A small audio captioner, trained from scratch.
Model: 20.8M parameters, log mel input, encoder arch swin, encoder activation reglu, encoder num experts 32, encoder patch size [4, 4], encoder widths [80, 160, 320], decoder layers 10, decoder norm layernorm, decoder activation gelu.
Data: trained on synthesized solo parts of chorales (CocoChorales), 39062 training examples, 37.4 epochs.
Rows from block 4 of the text decoder, named by matrix and row number. Rows with one number belong to one attention dimension. Each number is 200 + 30 x the weight over its row's rms, rounded and kept within 0 to 999. All counts start at 0. After the name is the row's rms in percent of the matrix's.
# v: attention value (decoder.blocks.4.attn.v.weight, 256x256), inputs 86-171
# proj: attention output (decoder.blocks.4.attn.proj.weight, 256x256, transposed), outputs 86-171
v.206,107,202,243,205,234,198,214,219,193,211,241,207,198,212,209,197,212,231,216,182,192,216,183,171,246,173,223,219,219,195,206,193,231,198,146,260,200,193,194,237,220,259,210,118,222,117,186,194,216,224,231,138,169,231,237,244,208,173,216,187,206,208,227,221,194,256,167,212,217,168,155,218,235,210,236,206,189,197,156,168,196,240,194,206,185,202,209
proj.206,104,182,159,159,219,199,181,165,226,190,165,213,220,205,284,211,188,246,135,235,243,236,231,212,173,274,159,191,164,188,202,216,169,222,221,185,228,204,202,172,161,217,192,259,156,244,214,192,186,159,160,208,218,170,155,209,160,196,197,221,223,173,269,194,213,191,252,136,153,184,168,251,205,176,212,266,208,220,226,254,227,147,284,147,230,166,182
v.207,106,209,207,229,248,209,203,195,185,179,237,210,242,248,231,189,215,206,179,190,178,252,216,248,160,218,203,188,227,220,181,225,266,188,181,222,243,194,198,194,203,186,191,188,216,193,199,261,208,193,216,182,220,173,134,195,184,205,162,300,248,214,184,283,179,210,212,231,190,217,233,176,183,187,178,263,200,193,227,203,164,132,150,154,210,170,209
proj.207,099,184,236,191,203,208,175,160,287,171,218,165,173,221,215,209,227,166,239,173,152,181,168,256,215,209,198,190,199,160,249,177,140,218,242,204,179,207,240,205,149,195,236,169,303,191,209,179,222,218,194,242,207,151,220,206,267,206,204,158,217,181,219,171,161,196,178,182,194,232,204,229,195,238,179,150,169,210,194,209,263,144,250,200,225,248,167
v.208,107,176,190,201,153,200,236,175,197,216,197,211,192,155,226,173,192,248,180,202,153,197,269,203,246,167,193,143,200,158,192,225,161,190,204,213,184,187,221,183,186,174,229,215,219,153,119,210,271,202,169,226,201,212,261,151,201,212,220,149,239,168,194,194,224,225,236,222,242,161,215,182,189,205,205,165,188,166,183,228,184,240,204,136,172,234,177
proj.208,107,219,212,205,246,197,170,180,219,212,194,237,193,233,263,208,230,173,239,192,209,179,138,237,263,252,186,185,215,225,192,183,252,203,207,167,218,168,225,196,150,214,224,223,180,219,216,202,204,182,161,144,213,167,190,250,210,204,216,146,199,221,225,199,140,236,221,211,200,231,191,214,209,177,173,194,213,187,215,181,230,133,174,220,207,203,253
v.209,116,195,175,163,164,218,177,185,232,176,188,193,141,125,207,197,108,166,196,204,154,222,256,162,221,225,251,248,131,172,208,192,197,184,212,186,131,196,197,215,244,189,223,214,211,198,224,233,205,181,204,182,202,209,239,198,215,155,177,192,173,168,244,254,245,260,183,255,184,241,214,208,240,249,224,194,155,243,180,189,234,184,191,199,234,192,170
proj.209,112,217,191,236,201,231,182,161,153,233,110,247,191,215,215,251,210,197,201,230,190,160,200,257,232,183,151,187,231,214,221,233,174,225,179,215,278,187,175,185,223,135,210,178,178,211,220,162,148,182,197,158,201,215,173,179,171,208,193,195,138,213,194,199,204,218,228,182,208,158,196,160,229,197,204,174,221,165,210,217,191,183,199,189,207,234,232
v.210,113,139,194,190,216,202,211,189,247,182,179,210,184,191,160,232,185,209,232,218,213,238,198,169,211,192,207,199,213,234,138,211,215,230,212,170,220,231,226,226,199,233,166,169,173,209,190,173,202,157,180,170,145,256,249,216,252,233,208,169,208,177,216,202,220,189,149,221,170,219,217,213,200,210,256,132,200,156,172,216,203,186,190,192,222,179,159
proj.210,107,226,144,183,191,187,262,242,224,223,263,224,251,202,189,226,173,183,251,234,182,210,213,229,251,169,162,164,234,212,168,211,174,234,185,232,195,216,152,192,229,219,222,226,211,208,200,226,214,254,222,168,226,184,185,171,181,210,184,246,197,156,195,175,183,156,239,144,255,197,204,201,190,182,218,218,204,246,263,232,243,254,185,147,226,244,230
v.211,115,186,175,192,207,176,149,211,166,167,257,203,199,166,305,250,189,215,204,209,201,191,190,192,234,200,183,176,227,162,188,259,177,180,215,190,183,199,235,215,168,190,207,242,190,219,231,171,139,209,198,195,192,226,213,212,170,224,164,209,220,183,218,144,242,181,215,182,197,219,178,145,192,183,216,214,294,242,208,202,241,170,216,222,157,209,209
proj.211,115,210,185,230,229,205,235,212,241,240,273,155,197,182,167,142,147,181,209,212,216,223,230,198,240,246,173,207,158,231,186,143,181,196,224,178,222,227,155,234,204,163,156,111,194,215,181,249,248,147,229,232,223,174,185,215,216,238,191,191,219,210,207,260,153,239,177,236,298,188,213,217,216,201,223,238,205,180,182,175,188,223,212,206,226,182,158
v.212,103,175,185,200,190,140,255,235,149,181,219,137,190,173,138,199,218,215,230,241,238,249,164,195,196,249,193,160,217,218,222,219,242,217,194,198,193,211,176,243,200,197,207,190,234,242,204,223,203,182,255,184,242,213,193,183,226,173,189,189,204,214,189,175,208,161,162,232,166,160,192,198,179,165,236,192,225,250,191,174,169,168,265,217,215,219,238
proj.212,102,172,189,196,201,224,155,207,254,191,189,179,236,206,189,199,182,205,220,205,181,127,234,218,185,183,228,198,199,131,177,176,188,195,251,209,207,173,186,120,192,166,174,216,193,159,182,225,216,209,158,221,251,235,174,152,224,199,231,191,246,175,219,228,205,213,202,136,201,194,225,208,235,205,233,188,187,176,193,153,197,197,216,176,152,162,227
v.213,111,234,162,244,229,198,213,199,215,228,225,214,210,202,211,214,227,196,256,185,216,226,186,216,196,178,234,226,173,134,213,187,178,159,214,163,226,194,207,180,220,200,167,203,152,297,199,255,193,213,177,157,132,193,192,173,152,182,200,205,224,200,178,148,191,181,236,222,199,255,201,213,176,167,216,178,216,226,225,177,212,223,188,193,134,188,232
proj.213,112,201,193,167,205,224,241,194,148,191,235,191,254,206,190,219,257,280,119,233,196,216,228,236,258,238,160,192,178,185,194,180,211,236,226,246,175,189,224,212,190,184,184,233,254,172,158,158,216,201,159,192,180,156,160,222,224,188,177,227,96,207,218,219,153,225,156,254,231,153,209,187,209,236,173,214,198,193,200,176,214,209,167,230,215,192,212
v.214,114,227,241,200,217,204,168,163,197,200,241,125,188,188,230,206,176,195,196,189,187,174,257,201,208,201,172,174,214,153,229,172,189,212,182,166,207,189,229,203,187,208,223,176,227,189,168,212,200,174,167,251,186,191,186,220,167,194,174,143,161,183,226,247,272,175,232,205,220,268,162,227,196,210,215,205,206,219,240,186,207,174,231,191,171,220,212
proj.214,114,211,229,196,206,211,171,230,211,266,205,249,181,174,163,196,202,240,222,240,175,222,164,164,165,245,190,206,189,210,220,236,212,245,215,217,256,204,174,251,224,233,203,213,226,223,200,123,155,222,170,174,211,145,219,201,190,192,189,206,182,241,225,167,150,223,207,207,166,186,217,222,190,187,202,182,221,153,161,233,187,272,217,227,195,153,199
v.215,104,251,199,215,188,157,178,195,167,195,229,213,196,191,239,232,213,218,168,162,196,212,235,199,156,135,242,160,186,187,191,186,202,255,233,232,214,245,232,201,240,165,126,192,190,185,221,210,186,203,130,222,202,216,197,205,215,206,223,249,176,233,203,238,177,196,196,204,207,209,239,225,116,221,181,186,173,219,133,192,190,226,200,123,214,167,181
proj.215,104,120,225,228,196,187,189,153,251,166,213,255,220,214,192,174,201,219,204,200,228,158,239,174,204,205,211,189,197,175,199,233,140,234,200,211,177,164,218,183,167,250,244,202,196,220,206,181,226,234,202,196,212,179,162,241,142,160,224,173,239,199,178,201,192,214,138,197,147,223,183,170,223,200,185,194,198,183,209,221,289,227,175,176,229,225,264
v.216,110,185,260,140,211,177,228,195,178,259,170,218,192,190,163,183,193,200,166,208,214,151,177,189,206,157,178,240,197,170,182,203,234,214,218,196,179,146,191,215,242,214,208,248,171,221,221,186,252,222,148,204,236,141,230,235,157,172,150,152,250,185,200,224,196,254,182,236,138,238,257,208,241,218,200,249,246,164,151,192,198,140,131,246,200,173,198
proj.216,111,245,110,216,198,156,243,193,154,214,210,176,171,200,225,171,187,195,231,207,205,211,200,275,171,236,227,203,198,206,209,215,233,234,172,223,219,218,151,171,204,137,191,210,204,203,250,218,218,186,211,216,214,221,240,195,198,254,175,216,160,194,191,216,248,180,205,201,211,182,175,171,194,139,197,166,188,241,245,195,176,143,267,162,220,188,213
v.217,104,223,211,159,208,169,174,151,187,242,197,247,224,196,169,210,169,224,168,182,231,191,189,229,177,187,230,229,187,211,181,160,134,202,220,184,242,174,178,232,160,270,154,207,216,224,239,157,161,200,208,136,207,172,147,174,184,186,210,235,240,186,148,161,170,175,172,159,171,155,231,234,250,196,153,209,233,204,152,173,220,242,226,210,189,187,221
proj.217,103,193,185,207,224,220,201,193,155,245,204,138,158,233,223,196,259,227,244,183,257,227,223,204,179,200,204,208,203,255,209,194,225,211,215,183,165,200,202,197,167,144,211,217,195,140,150,242,224,234,234,197,146,186,245,206,191,177,184,241,230,212,174,208,216,182,196,172,252,250,201,198,190,183,219,202,143,201,175,187,215,195,196,260,250,171,179
v.218,107,211,192,172,205,144,232,156,209,265,208,216,195,235,196,234,188,154,250,193,216,184,250,204,229,168,210,198,202,234,221,154,238,208,187,229,239,230,178,147,154,166,207,267,225,167,178,184,231,203,193,234,224,136,203,168,223,219,185,238,219,138,169,195,181,215,174,142,216,189,181,179,197,137,232,186,176,236,220,213,217,184,204,194,233,226,220
proj.218,111,190,218,224,228,224,184,158,244,178,193,141,185,202,199,190,204,200,188,189,179,245,193,220,170,242,198,217,215,204,209,212,235,228,256,210,190,145,247,181,250,198,222,211,119,210,252,166,224,174,213,192,157,202,221,222,234,211,210,259,170,199,207,192,234,142,154,266,203,223,192,155,132,213,228,226,198,198,228,219,137,214,219,234,153,217,194
v.219,117,216,204,183,175,251,207,141,169,174,241,235,190,201,215,214,256,138,227,203,200,190,220,208,212,236,247,171,227,119,204,182,158,205,219,221,236,167,194,160,217,213,198,189,177,215,195,238,206,209,164,213,187,168,206,244,178,218,241,152,210,188,197,199,188,169,219,178,140,234,177,206,187,198,184,261,247,177,191,177,171,210,198,196,213,121,245
proj.219,119,214,183,187,249,160,204,254,201,220,191,169,208,224,207,209,206,270,160,215,211,204,165,189,168,172,201,142,157,201,231,279,197,214,190,165,152,185,217,270,195,117,232,136,186,200,249,196,228,189,235,233,198,195,239,184,188,215,201,168,158,192,197,194,172,207,164,233,238,180,184,179,219,199,164,172,157,197,199,220,202,222,215,223,169,213,218
v.220,109,177,213,123,160,194,225,188,193,209,215,204,211,213,207,226,181,193,222,273,180,189,204,236,245,237,214,195,197,210,201,254,185,194,228,199,277,241,195,219,247,162,204,196,236,152,179,144,199,159,149,211,173,230,204,173,133,223,214,173,213,173,178,146,201,208,176,260,188,195,203,211,202,251,201,172,190,175,241,219,161,225,262,239,212,169,191
proj.220,110,241,186,257,246,175,120,234,173,222,187,217,161,146,182,226,135,141,170,139,176,171,217,157,226,213,155,207,206,200,170,159,174,164,222,202,172,189,196,197,205,245,165,187,207,141,196,206,203,251,231,189,229,170,151,207,202,201,162,193,197,208,184,227,160,216,250,202,194,152,215,205,234,173,229,219,219,257,192,174,205,152,203,202,181,197,166
v.221,110,215,248,197,145,213,218,215,128,214,228,205,223,192,183,208,197,187,185,183,209,234,195,207,227,202,220,211,184,189,197,226,185,237,181,191,218,251,140,195,168,236,190,190,169,221,184,208,218,177,249,152,235,246,188,190,205,185,189,188,160,200,239,183,243,203,198,206,185,240,254,166,249,178,162,212,282,179,149,230,222,190,221,245,197,178,220
proj.221,110,182,134,268,265,193,138,235,223,188,169,170,195,162,193,226,217,192,148,222,208,194,189,204,211,198,184,198,182,201,197,216,203,160,269,211,208,193,213,188,219,171,222,203,227,189,185,238,202,154,212,187,197,167,205,232,117,210,203,181,211,146,209,233,208,160,164,196,215,217,168,248,217,190,228,199,169,191,255,173,183,256,190,221,187,136,201
v.222,100,295,176,163,185,211,204,241,205,231,164,227,212,176,236,151,149,209,193,199,247,215,223,229,157,229,198,227,207,223,184,202,189,221,161,227,201,188,232,174,216,217,198,159,204,206,203,196,185,166,216,193,201,206,208,227,120,138,141,201,248,209,199,191,203,191,202,235,238,221,203,204,221,183,221,224,232,130,172,230,222,239,202,236,198,168,225
proj.222,106,170,186,191,171,151,186,210,145,174,232,171,196,199,244,232,195,161,275,240,191,217,185,219,152,201,180,214,203,239,179,214,174,171,170,213,166,289,195,146,188,213,215,239,187,184,230,217,161,241,218,175,186,181,203,174,206,190,261,199,175,229,169,168,180,235,172,239,221,135,193,175,158,172,213,192,208,200,203,149,249,207,182,220,255,194,166
v.223,109,197,243,183,217,156,222,212,115,233,192,199,213,187,215,247,225,248,199,214,181,233,158,190,280,202,184,202,186,206,192,208,202,237,216,162,245,217,241,212,132,217,210,247,174,188,197,222,204,197,180,200,174,208,194,183,199,200,204,181,219,170,190,187,230,185,204,193,190,159,214,217,197,172,239,185,212,186,175,232,192,240,211,193,168,229,215
proj.223,103,208,162,174,201,253,179,184,196,217,197,203,207,221,180,247,151,224,200,219,217,199,194,210,222,149,156,166,180,241,200,200,245,223,253,262,159,158,184,170,242,235,212,157,212,181,192,205,207,217,186,180,186,186,167,192,204,216,82,235,178,138,212,199,199,226,199,243,231,176,209,231,214,188,194,278,198,200,168,182,171,207,170,246,163,152,179
v.224,096,238,197,218,180,203,234,165,192,194,148,163,225,230,200,206,240,220,229,213,233,172,150,181,276,224,189,136,162,185,188,212,204,220,184,215,167,239,170,203,199,164,238,214,105,269,197,196,183,226,205,163,236,208,137,193,186,227,206,216,183,166,169,210,227,124,211,209,221,212,239,194,192,215,227,189,259,247,214,211,204,147,151,145,206,157,191
proj.224,095,167,231,214,224,205,232,187,209,243,238,217,197,161,163,192,173,189,212,225,188,261,200,202,137,154,229,259,215,191,224,214,224,205,110,214,203,146,245,148,204,247,252,204,209,170,221,188,217,221,168,193,170,164,183,207,211,200,195,212,278,148,234,187,197,196,181,173,203,223,198,235,165,197,235,196,186,270,208,226,209,130,237,196,208,168,184
v.225,107,192,228,249,197,184,206,178,239,205,146,160,221,198,154,184,274,200,190,187,220,192,190,217,129,181,173,200,241,224,224,271,131,198,200,218,198,191,188,155,206,190,213,170,158,177,179,246,185,184,231,187,182,168,222,181,187,140,211,195,215,165,212,179,158,206,198,202,218,222,215,183,220,179,224,232,166,218,248,188,184,200,185,187,140,203,176
proj.225,102,154,184,139,135,202,180,209,120,191,166,200,207,208,196,206,208,217,183,200,181,166,212,202,258,174,206,178,149,240,127,201,198,228,208,177,227,183,261,177,226,230,172,152,178,226,232,144,227,226,181,211,170,201,220,180,244,195,180,215,167,192,218,234,230,215,227,249,171,204,221,287,258,214,155,155,221,245,143,209,239,180,210,209,179,196,174
v.226,108,145,202,170,154,207,136,247,217,166,175,218,173,205,174,236,185,181,192,173,176,177,125,206,186,167,231,174,166,168,254,219,144,183,210,164,194,218,189,153,180,175,292,158,219,199,180,226,209,201,193,134,227,165,188,194,185,198,208,225,227,204,188,186,203,243,165,233,207,161,212,204,233,138,192,175,154,192,174,204,239,153,211,216,212,208,179
proj.226,103,215,187,200,206,153,213,188,166,141,242,212,174,253,244,200,227,221,177,129,210,236,201,187,157,217,261,188,252,226,199,230,186,182,197,221,219,223,221,204,207,208,163,177,172,209,134,174,236,218,194,248,168,244,228,175,192,163,249,213,150,173,218,215,155,168,254,196,210,176,208,164,192,215,238,195,249,170,236,128,183,224,244,221,234,224,227
v.227,096,223,219,213,198,244,217,176,160,234,210,228,206,180,215,201,173,190,268,172,169,217,227,279,242,175,214,224,207,216,193,141,222,237,180,206,217,165,175,170,172,154,221,194,226,189,196,209,264,165,224,184,164,199,219,156,218,223,212,192,195,183,225,195,163,152,166,184,269,211,229,152,177,228,238,172,198,142,249,192,203,228,205,187,160,200,237
proj.227,090,194,200,209,164,163,225,180,201,209,198,180,198,187,175,153,191,208,153,223,224,167,181,222,183,211,236,281,206,203,220,213,218,167,201,241,203,209,224,181,175,225,197,239,155,209,176,186,230,197,233,171,235,159,210,196,207,185,181,189,167,233,229,212,186,168,228,231,165,162,187,223,203,212,219,191,227,166,207,223,144,256,212,197,201,168,211
v.228,098,240,237,230,203,229,213,243,228,256,263,176,216,229,212,200,207,200,133,207,209,222,227,234,213,205,163,212,157,169,204,183,264,242,183,196,197,197,221,186,197,203,190,207,233,165,203,184,231,193,131,200,143,190,195,182,179,260,200,182,198,155,208,212,226,253,157,198,188,179,201,200,214,191,206,209,202,191,219,233,178,194,157,226,262,189,170
proj.228,091,179,241,196,212,215,192,200,195,192,155,215,211,214,216,222,195,181,188,219,179,195,201,203,252,176,229,214,184,190,226,194,211,135,211,233,209,189,182,254,194,196,205,214,215,219,246,218,218,168,198,203,206,154,206,200,245,260,236,218,163,245,197,179,226,213,278,170,190,171,189,205,241,218,171,204,162,174,231,169,201,214,189,146,219,154,220
v.229,105,184,209,206,185,179,191,157,197,204,182,185,162,194,218,210,223,218,203,171,162,177,152,248,158,198,199,184,186,242,211,160,186,230,214,187,184,207,219,190,257,188,200,176,254,181,217,270,222,176,174,196,206,200,160,166,185,234,249,187,205,152,224,176,146,201,234,175,200,210,203,194,187,219,248,181,235,181,204,216,208,131,190,197,215,184,183
proj.229,102,214,182,268,200,238,192,234,163,188,189,173,218,213,266,181,150,194,172,250,192,219,203,173,220,167,226,183,235,211,211,203,143,247,201,191,211,248,264,163,169,264,182,202,201,222,224,194,218,246,183,180,191,202,189,221,195,213,177,211,195,216,258,219,234,180,216,236,283,185,226,231,214,215,185,190,191,244,264,158,238,187,236,223,192,199,170
v.230,116,190,169,230,186,206,189,190,181,197,160,233,161,167,189,213,203,145,185,161,230,190,224,155,252,127,146,238,220,222,224,192,188,214,229,177,194,195,177,157,143,209,188,205,219,213,218,202,235,164,238,218,203,190,201,191,195,193,216,180,243,188,181,146,201,147,155,209,247,193,206,217,178,221,198,206,195,174,170,247,257,200,158,143,193,217,177
proj.230,100,168,228,213,206,223,182,171,189,199,222,175,230,195,231,201,145,222,248,201,166,191,221,218,150,240,249,219,156,182,203,173,194,217,184,168,121,179,242,154,206,195,237,244,200,221,220,238,164,150,171,213,194,176,206,190,227,184,207,211,216,202,219,176,198,182,185,232,253,217,219,228,126,228,173,202,196,216,203,169,144,227,192,212,246,212,227
v.231,102,199,192,173,201,244,211,177,282,201,197,257,213,199,139,201,209,191,168,210,247,212,214,259,205,152,191,221,176,145,192,176,216,176,188,211,250,228,239,211,203,139,260,241,199,217,250,200,212,191,162,219,192,204,258,230,200,217,194,235,222,199,211,164,226,233,203,187,182,211,210,223,214,209,175,194,196,143,211,154,176,204,193,162,180,198,194
proj.231,099,169,253,158,205,192,220,244,192,206,230,222,155,189,212,198,253,219,151,188,207,209,185,176,221,204,175,239,180,206,166,223,237,234,239,231,212,179,196,230,187,190,170,197,223,243,169,173,175,197,259,189,213,165,195,185,212,160,212,202,208,199,220,189,248,204,211,213,246,235,157,242,187,201,208,210,189,215,202,275,209,258,182,212,240,175,234
v.232,101,233,169,265,223,155,185,241,180,227,203,227,181,190,206,196,217,161,205,169,218,289,207,200,180,219,215,185,215,177,217,203,190,175,202,193,180,213,230,191,142,187,187,190,208,158,212,136,194,205,249,175,189,209,227,192,173,202,201,202,223,219,180,204,182,233,203,207,217,186,217,225,192,190,144,190,203,222,205,181,196,186,149,172,218,200,216
proj.232,099,181,229,191,204,239,161,174,255,199,195,238,209,178,265,203,184,240,209,190,203,166,183,187,284,224,198,198,247,175,191,200,209,241,153,217,158,155,152,201,137,211,120,178,187,198,152,219,204,218,168,216,182,137,231,189,233,181,141,212,177,178,216,228,212,214,167,276,177,227,220,248,203,173,220,204,175,168,236,206,192,186,235,188,226,249,217
v.233,109,171,182,190,247,242,183,227,188,204,267,247,219,246,271,197,200,247,216,229,235,194,187,177,238,220,225,181,187,178,179,226,183,240,189,219,223,180,162,181,144,140,218,223,162,230,253,159,222,188,205,159,175,203,163,269,200,204,202,159,142,236,229,223,229,162,177,242,201,209,220,275,205,190,234,222,201,233,231,242,212,216,195,228,166,216,182
proj.233,099,180,222,208,185,159,244,196,204,216,160,167,201,126,150,207,174,189,215,169,146,183,182,209,208,156,193,218,223,212,218,213,264,151,238,192,206,181,198,211,191,261,167,174,235,207,178,199,195,246,187,194,217,219,197,228,217,174,210,192,208,175,188,178,175,182,226,161,165,168,230,210,282,217,189,195,191,223,192,172,167,206,259,183,220,142,184
v.234,104,252,199,209,190,199,191,195,189,199,223,200,194,198,150,232,231,202,215,175,218,229,176,226,129,182,142,170,228,180,164,224,208,138,201,209,165,226,157,161,166,173,166,180,211,187,184,181,167,183,164,195,175,233,151,214,196,214,159,160,195,158,193,154,203,202,190,181,183,270,238,197,190,209,196,178,148,210,174,215,238,170,211,149,214,287,208
proj.234,091,235,204,203,195,184,172,243,243,183,179,186,207,215,273,207,190,228,165,183,234,179,185,237,219,173,192,196,170,249,170,189,199,193,144,205,216,221,182,219,212,214,215,153,157,227,216,221,197,211,174,204,133,155,186,147,211,253,215,223,195,200,184,232,160,224,166,227,202,203,205,181,204,173,193,220,166,171,233,236,188,211,212,241,223,169,200
v.235,122,197,196,238,208,205,209,239,210,229,203,165,186,187,185,164,223,125,203,215,242,148,193,206,225,221,220,192,208,159,147,184,237,149,222,195,190,199,171,203,185,143,212,235,184,192,239,231,217,186,188,195,237,208,243,201,226,223,187,244,265,181,200,163,238,179,148,223,187,237,202,198,189,150,188,238,158,233,155,190,224,141,207,207,222,173,199
proj.235,114,226,201,169,218,194,239,135,181,182,201,203,261,172,257,219,218,183,172,206,208,204,177,156,162,170,196,190,192,260,257,180,169,201,198,223,262,189,208,171,180,190,172,174,185,159,136,248,180,166,224,200,174,177,164,231,149,140,230,231,150,134,167,200,202,198,215,189,228,226,196,198,141,227,174,247,200,207,208,173,209,189,218,164,223,178,227
v.236,104,186,251,204,190,222,169,221,219,226,264,206,147,176,169,177,234,135,178,251,184,206,148,273,210,138,224,258,209,155,158,185,198,165,167,213,223,186,190,160,248,156,180,175,162,235,190,217,183,251,205,214,223,222,176,181,228,209,212,175,185,173,167,164,196,182,200,195,173,205,182,170,184,205,192,228,178,188,135,201,184,233,212,218,254,211,231
proj.236,096,162,194,210,207,198,146,200,187,168,216,209,159,205,181,148,218,288,180,218,217,251,190,227,176,245,229,216,216,239,223,211,188,227,182,178,197,215,219,239,159,160,210,196,222,202,136,125,152,203,183,180,176,205,209,219,208,220,203,190,192,209,263,222,198,229,232,220,200,239,175,215,223,205,173,151,188,222,269,242,175,176,212,260,145,205,163
v.237,111,142,184,182,245,243,198,223,190,206,206,188,191,238,201,159,202,152,160,246,274,248,173,194,140,206,221,204,142,210,208,201,187,234,175,225,201,223,250,200,178,143,231,184,234,216,221,209,229,233,242,199,225,217,235,179,170,243,170,193,232,186,211,220,230,206,220,246,186,180,228,157,228,193,160,192,163,197,159,164,196,202,189,172,231,214,154
proj.237,104,228,264,163,184,213,182,224,196,224,249,176,167,190,205,225,213,208,207,194,182,198,216,271,201,254,186,189,213,191,199,196,217,159,172,234,227,171,196,195,206,148,186,213,212,198,235,186,147,187,178,174,238,181,213,201,245,172,157,218,205,207,186,204,166,229,215,220,186,255,232,305,191,224,176,202,228,194,213,223,163,208,213,179,233,152,184
v.238,103,150,216,235,213,165,250,155,224,164,159,136,218,216,184,163,183,174,175,195,258,207,229,148,223,147,203,213,183,176,260,215,283,182,203,201,225,184,167,244,157,205,220,215,155,180,236,223,113,194,226,142,263,182,247,175,221,153,220,183,214,183,189,228,219,175,181,200,173,184,214,190,198,192,223,229,213,223,170,200,150,173,117,163,212,163,215
proj.238,106,264,190,148,170,200,142,174,206,205,227,237,157,165,227,235,210,165,216,282,207,182,136,175,182,173,247,187,181,260,190,183,186,174,235,243,224,180,257,172,213,248,196,200,200,216,195,204,184,187,167,197,196,223,199,239,205,203,204,246,198,187,216,196,192,190,186,163,180,216,222,241,183,214,253,166,160,216,174,177,256,185,236,182,174,200,186
v.239,111,158,211,207,246,179,232,160,233,169,187,230,162,204,203,179,212,233,181,170,161,234,165,166,261,180,246,199,189,196,225,147,226,172,181,184,193,183,197,173,187,215,211,217,196,224,181,210,161,180,208,212,231,216,217,248,165,201,204,188,212,227,207,201,200,212,200,190,184,187,233,195,216,219,215,182,183,234,208,182,191,183,261,154,131,260,166
proj.239,106,237,269,227,161,269,197,213,216,206,195,254,173,175,185,164,257,146,256,180,234,180,190,216,195,168,152,190,194,222,205,216,190,181,210,192,219,252,212,183,179,234,199,238,212,197,189,159,177,164,161,176,222,281,197,200,140,168,253,187,191,201,209,174,215,193,125,205,201,167,194,186,228,192,209,201,232,154,182,184,207,197,200,177,198,184,197
v.240,114,225,183,180,226,214,168,175,156,163,226,206,220,236,126,205,245,169,190,241,288,155,164,187,220,188,214,209,214,148,154,235,242,207,207,185,171,183,184,188,179,174,202,176,227,191,246,183,209,219,192,192,185,190,239,155,213,205,129,170,226,203,260,207,208,182,166,202,184,228,217,290,228,239,194,232,202,227,196,220,188,236,159,201,175,132,199
proj.240,106,145,199,158,187,192,213,204,215,165,194,170,233,206,210,214,214,229,217,211,218,182,140,240,197,158,176,252,251,224,193,197,185,207,185,179,224,160,231,163,222,165,232,191,153,190,171,272,182,134,156,207,158,211,191,222,230,157,217,190,132,199,200,190,197,182,152,172,216,196,185,225,157,218,209,198,176,165,209,209,248,229,191,199,189,192,204
v.241,098,207,191,171,249,196,215,196,219,232,204,192,150,192,184,221,260,204,208,222,140,170,129,223,148,167,205,192,149,187,225,208,210,211,199,195,154,266,216,206,172,206,217,193,167,254,219,180,200,237,215,193,183,225,251,212,155,233,142,183,191,163,185,190,237,182,173,197,201,201,207,272,190,178,204,197,200,218,222,181,214,235,210,157,247,246,231
proj.241,095,228,241,196,162,256,200,172,180,139,221,259,173,222,229,145,216,231,195,159,220,254,185,215,255,203,213,217,231,157,205,189,216,198,192,184,201,208,181,229,211,131,197,215,206,205,147,188,186,151,202,241,242,149,213,229,237,226,243,235,221,180,238,175,172,193,191,209,150,151,161,193,207,176,249,239,174,181,196,186,208,162,201,253,238,195,170
v.242,095,187,125,204,215,207,179,204,211,154,197,237,249,206,150,218,179,163,168,155,245,180,145,169,187,180,188,220,219,181,228,194,198,178,221,208,186,182,241,178,164,215,224,154,183,135,237,208,154,276,218,173,234,214,256,211,206,205,245,188,218,157,197,198,224,235,239,217,172,147,210,168,206,182,188,248,239,212,240,189,193,153,190,208,164,162,131
proj.242,089,142,233,152,155,151,195,230,212,218,165,248,251,223,225,238,188,210,148,178,123,227,211,166,147,160,222,244,199,216,198,150,154,213,136,222,212,198,225,235,267,172,216,205,157,199,165,218,163,239,231,195,159,199,219,233,184,169,224,191,204,257,268,192,213,217,209,222,174,284,174,219,220,197,208,182,171,183,164,243,181,195,221,192,209,213,223
v.243,113,203,226,165,204,280,218,209,179,251,210,250,232,203,236,183,188,155,225,216,157,215,231,231,201,216,200,232,165,210,212,235,166,224,171,156,204,234,220,245,179,260,194,183,197,220,157,173,202,194,180,209,212,223,197,205,185,209,198,222,231,192,230,192,196,178,174,214,174,152,163,219,168,162,146,171,221,219,168,151,201,257,233,217,224,159,218
proj.243,102,237,185,185,227,247,183,217,188,218,215,198,214,223,243,137,220,225,177,149,208,165,248,179,253,201,274,221,213,174,240,206,218,222,202,224,214,162,177,209,193,144,222,238,229,173,203,165,231,220,206,188,238,176,186,190,231,225,189,104,182,237,150,197,213,251,187,213,182,209,203,186,202,237,237,209,221,183,217,175,213,210,220,189,185,207,213
v.244,107,192,161,191,152,197,193,207,201,214,222,258,200,262,195,195,173,182,177,255,227,169,145,243,228,221,229,179,262,160,238,192,170,185,129,247,210,221,176,186,229,193,204,230,215,196,241,231,170,222,189,168,232,196,202,184,179,191,213,227,190,212,208,182,174,163,196,173,222,249,228,173,206,227,205,168,193,188,180,238,250,181,191,210,271,175,182
proj.244,092,189,222,190,193,191,237,211,211,214,144,217,148,223,187,202,190,198,239,170,221,216,221,256,177,185,185,286,201,186,176,172,235,181,237,208,271,233,244,144,216,228,218,196,218,165,206,192,138,211,195,198,210,216,183,179,199,180,187,208,187,164,198,227,201,246,260,169,140,209,165,203,180,178,184,176,199,254,213,180,189,207,221,229,198,217,190